From a checkpoint of a small masked image model.
Model: 32-pixel images, encoder arch vit, encoder norm rmsnorm, encoder activation swiglu.
Training: cautious_adamw at rate 0.0011, 19800 steps, batches of 256.
Data: trained on photos with spoken descriptions (Open Images, Localized Narratives), 101725 training examples, 49.8 epochs.
Rows from block 10 of the encoder of a small masked image model, named by matrix and row number. Rows with one number belong to one neuron. Each number is 128 + 24 x the weight over its row's rms, rounded and kept within 0 to 255. All counts start at 0.
Before each neuron's rows are labels from the 100 images, of 14848, where the neuron reaches its largest size: "responds to" is what is common among them; "colour at peak" is the nearest of a few named colours to the mean colour under the peak. Only what is clearly more common there than usual is listed. The data: photos with spoken descriptions (Open Images, Localized Narratives).
# gate: MLP gate (encoder.blocks.10.mlp.gate.weight, 512x192), inputs 39-77
# fc1: MLP up (encoder.blocks.10.mlp.fc1.weight, 512x192), inputs 39-77
# fc2: MLP down (encoder.blocks.10.mlp.fc2.weight, 192x512, transposed), outputs 39-77

responds to: text has "sky"
colour at peak: white
gate.89 [174 120 120 105 107  87 137 129 119 138 165 104 121 127 174 105 148 104 160 118  91 129 129 138 146 103 168 157 107 118 143 121 111 102 134 126 164 170 152]
fc1.89 [137 102 155  95 109 117 124 105 106 133 142 126 189 145 192  97 112 159 117 150 135 103 168 136 124 143 126 146 137 121 147 103 122 107  87 126 144 142 124]
fc2.89 [137 124 148 139 110 112 135 154 109 137 142 148 111 150  89 109 113 113 128 100 102 133 137 115 112 161 110 128 148 162 131 104 120 152 127 127 111  89 137]

responds to: text has "standing"; text has "people"
colour at peak: pink
gate.319 [ 92 130 130 157 168 104 173 110 117 131 125 143 122 105 134 105 128 142 146  73 145  94 108 131 169 109 140 169 129 132 112 145 100  96 130 133  81 122 151]
fc1.319 [135 145 113 122 164 144 142 125 143 116 120  98 128 139 122 139 131 112 137 140  75 147 108 130 126 171 107 102 144  75 131 114 187 108 150 134 154 157 187]
fc2.319 [100 120  91 140 118 171 132 145 112 131 146 180 173 129 185 126 133  88 170 117 136 146 127 133  62 115 121 161 120 134 116 104 115 114 138 129 128 131 130]

responds to: text has "building"
colour at peak: grey
gate.393 [157 162 129 151 128 159 136 101 142 134 144  74 172 133 166  86 111 116 102 149 112 126 111  86 148 124 148 154 124 133 187 128 127  88 116 164 146 159 150]
fc1.393 [115  96 103 153 122  74 145 139 151 150 139 168  76 136  86 171 159 158 170 114 146 103 126 144 139 134 132 134 131 132  97 106 131 154 134  82 125 100  94]
fc2.393 [141  93  97 151 157 131 103 138 147 124 133 138 135 117 127 115 162 120 109 122 164 143 146 123 173 123 138  92 159 134 122 141 158 138 151  75 145 119 168]

responds to: text has "people"; text has "standing"; text has "group"
colour at peak: black
gate.30 [134 149 111 127 132 127 133  91 143 187 105 121 147 140  65 127 156 164 145 141 113  84 125 168 134 142 155 136 105 110 171 122 131 115 135 142  85 111 107]
fc1.30 [119 177 135 141  99 120 101 143 141 172 128  83 110 134 135 121 134 149 130 107 102 137 139 136 143 130 180 149 123 117 148 133 144  89 131 149 106 106 113]
fc2.30 [ 94 137 156 108  92 125 119 166 168 138 140 133 107 130 149 113 123 121 149 146 117 119 114 148 120 115 112  89 114 118 155 127  67  95 118 127 146 143  85]

responds to: text has "holding"; text has "table"
colour at peak: black
gate.284 [150 134 153  84 131 144 122  98 164 167 153 128 181 161 106 114 139 128 107 135 121 133  89 136  98 130 115 148 108 122 134 118 116 147 143 168 140 130 112]
fc1.284 [104 123 113 163 109  93 155 152 127 113 124 148  98 100 128  88 108 138 154 104 118 152 139 129 142 126 132 121 174  84 139 121 130 150 117 128 122 150 163]
fc2.284 [122 107  78 138  92 172 134 164 148  86 173 115 153 145 199 177 149 123 117 156 107 131 165  91 115 110  93 153  96 115 148 118 141 110 110 114 153 152 113]

responds to: text has "man"; text has "wearing"
colour at peak: black
gate.290 [119 156 133 155 108 104 152 174 144  99 132 157  94 105 150 170 121 106 138  92 124 147  68  91 123 157 121 140 132 114 166 108 119  96 143 148 139 113 143]
fc1.290 [ 98 108 115  93  99  69  96 153 106 131 104 145 142  86 114 116 100 140 168 125 100  79 127 139 124 101 143 117 105  87 167  98 115 145 115 153 132 136 145]
fc2.290 [ 91 109 108 107 111 130 124 162 114 124  86 153 152  67 126 133 153 108 139 149 121 118 122 133 118 128  87 112 115  82 101 138 157 178 109 111 140 110 147]

responds to: text has "holding"; text has "wearing"; text has "man"; text has "smiling"
colour at peak: black
gate.498 [163 111  97 132 141 124 133 137 132 150 150 102 138 154 180 120 106 144 107 106  97 144  85 135 145 107 174 163 111 117 105 163 140 152 134 118 134 114 128]
fc1.498 [123 144 139 132 152 118 122 152 155 150 119 163 145 141  98 178 146 150 134 172 131 151 128 174 142 162 130 100 108 120 133  89  96  92 142 148 123 173 111]
fc2.498 [160 160 112 118 130 130 106 175 160 148 111 166  98  98  98 145 155 127 156 174  96 166 133 177 113 156 161  89 126 113 120 130  99 114 132 136 157 157 151]

responds to: text has "trees"; text has "sky"; text has "plants"; text has "grass"
colour at peak: grey
gate.10 [165 122 165 108 113 140 147 126 105 116 105 120 127 167  93 114 110 115 153 120  67 111  94  98 143 133 111 140 140 166 158 133 128 120 164 176 119 144 125]
fc1.10 [167 154 128 139 126 118 158 128 113 129 148 151  90  88 128 103 130 188 132  95 128 145 107 115 111 131 165 134 157 108 151 157 124 148 154 151 124  89 124]
fc2.10 [139 102  92 115 126 138  99 131 158 163 101 127 138 152 130 189 147 121  96 134 130 130 147 138 131 192 108 127 148 136 118 125 128  60 116 128 111 167 131]

responds to: text has "grass"; text has "road"
colour at peak: pink
gate.461 [125 120 121 148 116 168  86 132 126  92 146 102 119 116 121 122 113  96 122 108 158 139 105 101 147  96 176 139 135 115 140 157 126  99 135  83 143 116 142]
fc1.461 [155 137 139 151 118 158 167 141  99  98 112 123 152 132  93 121 108  99 142 132  94  83 108 141 133 123 130 179 136 131 150 146 156  96  65 107 135 152 126]
fc2.461 [145 143  86 171  85 103 112 136 166 120 137 116 147 118 108 131 115 145  89 135 159 103 108 146 114 113 128 142 143 140 115 116  53  89  99 113 156 118 133]

responds to: text has "wall"; text has "table"
colour at peak: grey
gate.254 [150 145 133 123 141 113  98 155 134 154 143 123 160  98 120 155  79  93 119 114  98 122 104  84 162 122 124 112 153 149 184 134 137 156 152 124 109 135 117]
fc1.254 [137 127 130 134 130 119 147 138 111 157 103 179 131 108 102 162  88 132 154  85 125 153 123 132 139 118 154 129 159 151 123 152 124 142 154 116  98  97 149]
fc2.254 [134  61 122  92 141 147 127 108 124 134  86 125  97 101  90 174 176 124 164  88 162 162  89 150 125 125 114 127 138 108 108 137 128 127 140 111 138 135 112]

responds to: text has "building"
colour at peak: pink
gate.42 [146 130  82 135 129 165 148 159 126 133  96 179 163 124 205 158 125 101 107 147 132 157 128 118 101 137 167 113 138 119 142 134 102 110 121 134 151 128 134]
fc1.42 [143 148 123 107 151 107 148 133 104 160 156 105 145 134  95  94 133 119 134  95  93 128 112 131 145 174 120 113 106 103 112 124 159 158 176 131 112 149 133]
fc2.42 [143 120  92 114 122 115 150 146 123 153 148  97 124  98 147  99 106 102 190 124  94 141 112 132  99 107 156 128  79 115 129 120 133 129 131  81 150 158 102]

responds to: text has "wall"; text has "wearing"
colour at peak: brown
gate.365 [119 125  86 135 150 123  59 141 152  87 109  97 157 124 103 163 148 128 136 146 113 149  73 122 115 154 100 127 110 163 121 102 121  92 126 120  95 146 123]
fc1.365 [127  90 110 163 154 118 130 125 103 115 131 132 108 118 113 118  85 154 165 135 132 129 126 116  99 157  81 143 115 142 157 148 151  63 100 153 142 146 146]
fc2.365 [136 122 107 121 146 121 107  95 148 123 127 131 114 147 126 119 131 104 145 156 120  86 109 105 132 181 104 157 133 132 170 117 134  92  82 140 122 119 176]

responds to: text has "wall"; text has "man"; text has "wearing"
colour at peak: black
gate.444 [160 159 122 141 123 123 142 103 136  62 145 138 118 120 176 135 117 151 104 131 118 154  93 148 131 145 125 162 112  84  97 184 150 139 150  94 120 105 116]
fc1.444 [153 148 149 133 125 159 148 122 167  92 168 113 132 125 154 135 130 147  76  89 143 162 125 166 150 105 118 164 120 103 133 149 179 155 141 107 110 101 122]
fc2.444 [156 107 143 139 158  95 153 135 109 159 124  85 121 149 109 200 157 122 156 144 123 152 178 116 152 182 148 150 151  91 101 135 172 116 117 114 110 131 109]

responds to: text has "sky"
colour at peak: grey
gate.269 [124  97 117  99 147 150 159  92 106 105 162 130 155 125 146 137 108 158 148 156 145 113 139 134 143 111 141 151 130  98 138 141 110 167 131 154 141  87 138]
fc1.269 [121 113  74 102 131 114 136 142 139 156 110 146  87 120 145 102 146 120  94 121 135  95 198 168 114 130 179 130 152 149 107 112 158 124  97 108 137 144 147]
fc2.269 [120 137 117 150 143 128 144  99 157 127 133 133 109 135 135 128  73 145 119 169 124 126 126 125 164 139 142 188 144 136 167 139 105 148 131 138 173  71 143]

responds to: text has "people"
colour at peak: brown
gate.490 [139 192 117 113  98 127 142  94 121 163 131 123 133 132 110 138 150 128 126 227  84 149  98 114 127 147 185 122  83  99 149 136 125 134 141 182 111 126  92]
fc1.490 [128 135 145 102 158 125 131 104  91 126 136 146 125 161 126 131 160 126 169 146  93 101 137 141 142 131 163 135 126 124 136 128 148 123 108 120 136 151  77]
fc2.490 [115 119 167 115  77  76 146 123 131  65 115 129 114 143 147 159 152 123 150 108 111 126 144 166 112 111 151 100 152 114 133 128 126  94 105 137 155 128 125]

responds to: text has "trees"; text has "grass"; text has "plants"
colour at peak: brown
gate.510 [ 90 109 151 134 113 127  89 114 115 105 105 148 139 127 128 132 104  76 138 147  94  92 118 102 124 135 128 128  87 134 153 105 121 141  88 147 124 102 130]
fc1.510 [154 179  99 108 128  98 116 178 152 157 128  77  89 100 159 158 129 197  87 106 170 143 160 180 154 118 111 131 168 134  99 163 147 164 135  94 131 165 108]
fc2.510 [ 96 130 163 150 117 115  80 149 129 133 127 153 144 134 140 131 122  84  95 162 127 114 114 140 143 141 116  98 147 124 130 107 134  93 119  94 101 137 156]

responds to: text has "text"
colour at peak: white
gate.217 [128 126 101 130 133 144 128 118 132 127 124 123 139 139 143 128 109 126 138 140 123 138 118 126 120 122 149 145 124 134 135 121 122 114 122 149 129 128 140]
fc1.217 [165 111 120 146 103 176 117 127 120 148 113 160 142 154 126 118 109 127 100  91 126 135 112 160 127 155 117  98 113 139 139 128 126 127 128 159 142 118 113]
fc2.217 [122 147  93 152 138 161  81 122 150 142 143 157 168 121 118 132 131 131 121 126 122 210  79 145 110 137 128  93 132 124 108 125 153 145 135 107 168 125 139]

responds to: text has "people"; text has "standing"; text has "wall"; text has "wearing"
colour at peak: pink
gate.248 [139 171 121 170 157 109 134 100  63 110 152 108 167 118 158 148  96 116 174 154 156 124  88  85 134  98 150 130 145 176 136 126 104 152 152 126 117 132 147]
fc1.248 [ 95 137 118 132 143 136 131 124 122 101 139 105 143 144 137  86 153 128 144 168  94 143 132 139 146  64 143 131 123 120  91 128 100 131 150 106 111 122 109]
fc2.248 [140 131 135 163 137 150 130 133 134 165 118 114 123 145 176 116 139 125 183 109 141 136 153 185 124 124 156 127 123 114  71 117 183 113  95 138  86 116 108]

responds to: text has "people"; text has "ground"
colour at peak: grey
gate.384 [108 142  82 135 143 113 123 177  99 170 155 114 134 102 155 151 159 158 137 121  96 114 116 122 125 126 146 142  61  79 164 117 101 135 109 119 125 168 102]
fc1.384 [124 167  88 130 163 104 113 147 119 159 136 100  87 124 129 133 169 154 144 137  89 104 148 131 115 113 151 150  83 122 165 130  96 129 131 142 155 208 138]
fc2.384 [149 133 133 168 127 130 149  84 156 153 126  88 133 145  85 105  75 133 103 107 142 151 160 135 132 148 109 121 143 173 164 140 133 112 170 126 108 109 112]

responds to: text has "building"
colour at peak: grey
gate.77 [127 146 125  73 104 143 104  96  64 135 104 109 143 128  99 132  97  93 101 167 133 111 119 125 112 160 120  86  95  83 143 136  82 137 137 133 146 122 124]
fc1.77 [104 149 154 139  94 158 127 144 156  92 137 116 154 122 176  66  96 123 127 113 101  91 156 137 114 144 135 152 144 124 133  99 164  99 103 142 138 101 138]
fc2.77 [134 115 121 151 131 158 116 117 143 160  80 144 161 120 163 110 117 125 124 160 130 171 161 155 120 162 129 143  96  82 142 140 138  96 110 126 134 139 161]

responds to: text has "wearing"
colour at peak: pink
gate.271 [133  74  92 128 176 137 129 122 177 150 146 159  86 139 121 140 130 101 124 103 146 110  88 132 126 146 101 108 160 155  75 141 183 153 131 134 150 128 142]
fc1.271 [134  99 147 142 186 134 111  86 151 139 139 192 100 193 105 117 148 109 148 127 119 117  99 151 126 140 112 106 148 126  46 127 155 118 108 119 130 117 150]
fc2.271 [130 147 129  79 135  88 122 165 116 136 138  96 184  99 129 169 148 122 117 163  96 124 146  87 124 173 190 123  94 107 173 114 120 134 112 123 120 125  72]

responds to: text has "standing"; text has "wall"; text has "people"; text has "table"
colour at peak: grey
gate.46 [121 108 145 121 158  90 141  88 105 111 103 105 165 106 111 182  69 124 167 140 134 148 128 134 118 106 120 136 136 133 179 163 181 127 152 178 107 103 103]
fc1.46 [186 156 182  98  96 144 154 132  81 104 125 123 113 136 113 127 129 126 160  66 135 142 136  93 132 102 155 138 158 177 160 129 143 139 149 117 182 145 152]
fc2.46 [182 102  96 101  92 142 130 164 135 119 128 109 123 140  70 138 165 119  96 136 111 117 120 143 138 135 116  95 135 127 115 130  63  92 122 108 167 146 136]

responds to: text has "food"
colour at peak: pink
gate.253 [105 125  90 178 143 104 162 139 119 133 121 102 163 133 109 126 118  97  99 163 151 117 158 105 139 124 150 125 156 130 126 152 106 131 113  89 132  95 115]
fc1.253 [165 151 119 118 125 135  97 112 120 150  95 132 137 119 161 190 159 160 159 160 111 133 115  90 109 117 122 130  74 137 158 133  89 150 107 120 102 138 136]
fc2.253 [140 185 185 142 108 187 116 154 131 109 144 135 117 149 148 109 128 135 139  92  84 150 101 104 115  93 160 143 105 122 179 130 128 132 176 139 138 125 167]

responds to: text has "standing"; text has "wall"
colour at peak: grey
gate.64 [ 93 104 132 163 110 119 140 120 134 144 124  87 117 154 165 134 138  93 101 103 152 115 107 118 149 107 122 141 123 143 124 135 125  76 137 101 131 105  93]
fc1.64 [131 140 142 132 127 135 124 123 139 103 134 108 140 141 194 137 170 167 121 114  95 139  94  90 130 106 128 119  78 109 122 139 112 114 101 114 142 134 113]
fc2.64 [123 123 136 138 120 125 115 148 109 147 170 109 157 138 140 152 155 150 189 103 119 142 129 138 105 154 128 127 117 122 157 107 122 111 112 144 137 108 138]

responds to: text has "trees"; text has "people"; text has "grass"
colour at peak: black
gate.193 [142 107 101 104  78 110 135  84 159 166 134 124 172 129 157 166 126 143 138  97 128 120 126 115 180 165 119 174 113 154 165 119 139 120 173 135 114 123 125]
fc1.193 [157 110 153 132 108 144 127 146 137  65 185 119 155 146 152 143 143 146 114 127 134 146 158 152 159 156 135 130 103  98 110 132 141 119 116 120 173 139 139]
fc2.193 [106 122 133 102 115  93 159 163 154 136  91 100 150  75 154  82 174 135 174 123 121 141 186 148  90 109 151 145  92 136 154 116  78 158 142 118 136 147 138]

responds to: text has "sky"; text has "trees"; text has "buildings"
colour at peak: white
gate.247 [121  95 103 123 167 101  97 137 136 110 139 100 160 117 137 179 102 110 137 116 120 162 102 101 142 143 147 111 143 116 128 106 159 109 156 149 169 115 144]
fc1.247 [105 170  81 100 133 131 137 129 143 138 144  91 109 101 143 156 123 141 127 130 122  82  86 173 132 155 145 140 109 137 100 174 115 199 109 112 115 122  87]
fc2.247 [145 164 132 144 119 133 177 136 175  86 153 134 143 142 150 112  85 123  86 108  89 123  88 134 151 153 123 139  98 126  99  92 109  94 138  94 145 113 111]

responds to: text has "woman"; text has "smiling"; text has "man"; text has "wearing"
colour at peak: pink
gate.39 [141 163  89  96 122 113 103 119  93 110 142 142 118 143  94 124 178 114 144 109 144 131 113 139 113  92 106 165 137 160 119 111 105 139 145 133 128 143 135]
fc1.39 [127  92 168 135  66 145 153 134 153 157  91 132 171 111 124 144 137 116 146 149 104 113 132 136 118 117 146 160 123  77 150 133 108 129 140 108 108 137 154]
fc2.39 [113  92 109 142  96 159 175  91 128 134 127 129 131 125 157 128  87  99  93 130 110 170  93 143 129 109 133 154 114 118 136 131  75  93 150 120 148 133 144]

responds to: text has "text"
colour at peak: pink
gate.196 [124 169 168 117 118 198 146 117 121 104  90  59 143 142  79  79  90 118 157 123 124 170 101 107 107  90 112 166  95 103 131 124 126 145 107 132 168 143 139]
fc1.196 [119 138 121 129  77 106 113 125 190 146 133 132 132 101 138 151 157 120 140 113 132 118 142 107 169 125 103 172 129 157 162 136 107 117 100 107 183 127  57]
fc2.196 [128 149 117 145 113 142 146 114 167 116 115 142 148 135 119 134 129 140  69 123 151 134 112 130 117 130 176 131 116 115 118 114 133 182 127 122 110 103  98]

responds to: text has "trees"
colour at peak: white
gate.294 [144 157 133 146 188 125 117  96 115 167  89  80 187 137 131 136 136 110 155 142 137 119 109 137 167 143 112 114 106 114 136 132 138 136 102 118 120 135 130]
fc1.294 [157 157 113 162 117  94 140 149 138 118 131 126 107 161 112 114 114 109 135 132 106 130 181 115 107  97 149 162 169 198 146 124 156 107 113 130 120 135 122]
fc2.294 [ 90 145 132 141 113 122 162 131 125 147 135 130 100 101 159 118  98 125 124  91 135 134  96 129 172 167 140 128  90  73 131 129 128 152 134 131 105 123 110]

responds to: text has "road"
colour at peak: pink
gate.150 [152 123 158 180 135 106  93 138 112  87 136 179 150 143  90 121 117  84 143 115 119  97  83  95 112  83 154 159 175 155 137 167 111 111 109 102 111 127 136]
fc1.150 [113 165 117 115  98  91 133 126 154 175 131 115 103 107 146 166 137 177 150 168 144 148 140 136 153 130 104 134 120 124 125 102 136 157 137 196 129 162 124]
fc2.150 [126 147 101  84 153 153 137 187 151 161  94 109  97  99 167 108 146 127 123 106  85 148 122 151 133 158  98 122 100  96  90 162 159 192 143  75 112 137 147]

responds to: text has "wall"; text has "people"; text has "table"; text has "holding"
colour at peak: grey
gate.0 [129 109  87 170 186 134 140  87 106 149  97 121 105 162 132 129 137 106 122 124 130 168 128 123 156 138 140 131 117 147 105 130 133 127 125 110 127 170 138]
fc1.0 [137 155 124 140 135 139 109 144 113  77 140 149 141 133 160 146 113 163 128 139 127 159 103  72 120 109 133  94 156 113 198 119  93 110 145 156 136 144 149]
fc2.0 [ 99 125  95 170 103 130 144 105 120 117 102 113  75 119 103  81 133 141 133 151 130 129 135 160 133 164  91  86 149 156 152 161 121 125 167 133 119 115 149]

responds to: text has "wearing"; text has "man"
colour at peak: pink
gate.136 [110 133 131 133 108 161 119 121  54 119 131 153 106 136 108 110 164 127  56  93 119 114  77  95 151 161 143 120 146 164 120 194 144 146 141 122 143  91 126]
fc1.136 [ 98 116 118 124 124 152 130 118 117 106 154 182  92 137  93  83 180 127  95 123 139 104 122 127 124 109 144 122 169 122  87 137 108 123  97 135 144  92 157]
fc2.136 [147 115 108 119 135  85  82 182 127 107 165 100 149 115 121 146 134 110 101 165  86 123 167  95 146 134 182 140 114 130 167 119 113 174 127 152 164 130 110]

responds to: text has "trees"; text has "sky"; text has "grass"
colour at peak: grey
gate.347 [158 116 139 124 118 156 127 126 124 104 106 121 120 132 112  88 156 151 163 122 102 130 112 108 139 115 152 104  87  95 160 198 159 154 137 121 112 128 143]
fc1.347 [ 87 169 167 129 136 118 140 164 146 122 166 141  95 165 184 161 138 115 115 136 146 108 173 140 118 131 128 159 152 119 103  98 137 137 100 143  99 141 127]
fc2.347 [166 133 106 131 174 162  93 146 133 152 101 154 164 118 152 119 167 139 124 106 150 156 133 125 113 143 166 118 166  98 137 147 146 159 167 128 124 160 154]

responds to: text has "standing"; text has "woman"
colour at peak: black
gate.56 [137 129 106  99 129 131 119 118 135 118 159 156 150 128 151 131 119 126 159 143 116 136 114 110 181 126 141 129 115 110 145 158  91  49 111 114 118 128 145]
fc1.56 [135  78 102  97 155 159 126 108 147 130 137  97 125 147 114 157  97 151 149 121 138 154 101  92 176  84  99 135 137 166 135 133 154 117 114 126 131 145 149]
fc2.56 [150 128 108 135 142 141 115 129  96 129 186 105 118 137  86 167 157 159 138 133 116 150  95  83 135 151 150 143 140 145 119 119 136 117 102 138 120 105  84]

responds to: text has "grass"; text has "trees"; text has "people"; text has "ground"
colour at peak: grey
gate.366 [119 104 106 138 179 124 122 174 131 181 106 150 143 126 108 154 154 132 162 122 128 156  91 175 130  77 101 121 118 166 136 126 119 107 133 150 136 150  99]
fc1.366 [131 147 141 132  79 122 163  90 120  92 129  92  92 141 187 133 131 122 119 124 141 118 157  68 151 142 169 139 144 133 130 146 163 165 140 108 109  94  93]
fc2.366 [152 127 134 135 127 152 149 154 102 109 134 103 190 185 160 126  78 136 121 130 106 120 168  79 118 139  92 174 131 119 105 133 146 157 104 147 131 127 109]

responds to: text has "holding"; text has "man"
colour at peak: black
gate.424 [133 111 128 119 174 101  88 110 170 127 129 102 183 140 100 171 118 126  71 140 132 147  99 103 160 141 118 104 109 118 130 140 155  99 159 124 163 127 146]
fc1.424 [117 145 125 133 149 114 159 149 106  97 109  86  88  73 180 137  87 116 156 146  73 147 101 121 113 157 164 138 105 135 167 156 131 147 110 129 138 142 127]
fc2.424 [179  99 110 133 165 170 144 172 116 129 153 129 142 138 113 166  87 148 120 167 118 121  95 132 126 145 107 122  97 135  79 118  74 125 121 152 128 155 109]

responds to: text has "wall"
colour at peak: black
gate.280 [147 143 114 132  82 127 161 127 148 148 122 137 132 135 132 125 137 159 142 156 132 129 133 144 163 105 129 156 175  80 160 157 155 126  98 112 107 113 100]
fc1.280 [104 151 112 135 143 106  82 135 131 147 127 154  96 121 131 162 116 158 135 118 146 107 177 155 129 145 175 140 150 160  80 128 123 110 130 103  31  97  93]
fc2.280 [138 159 139 114 112 140 128 168 132 160 144 127  98 129 107 120 144 137 149 134 111 121 109 146 154 156  65 116 105 131 142 102 149 116 112 140 122 118 138]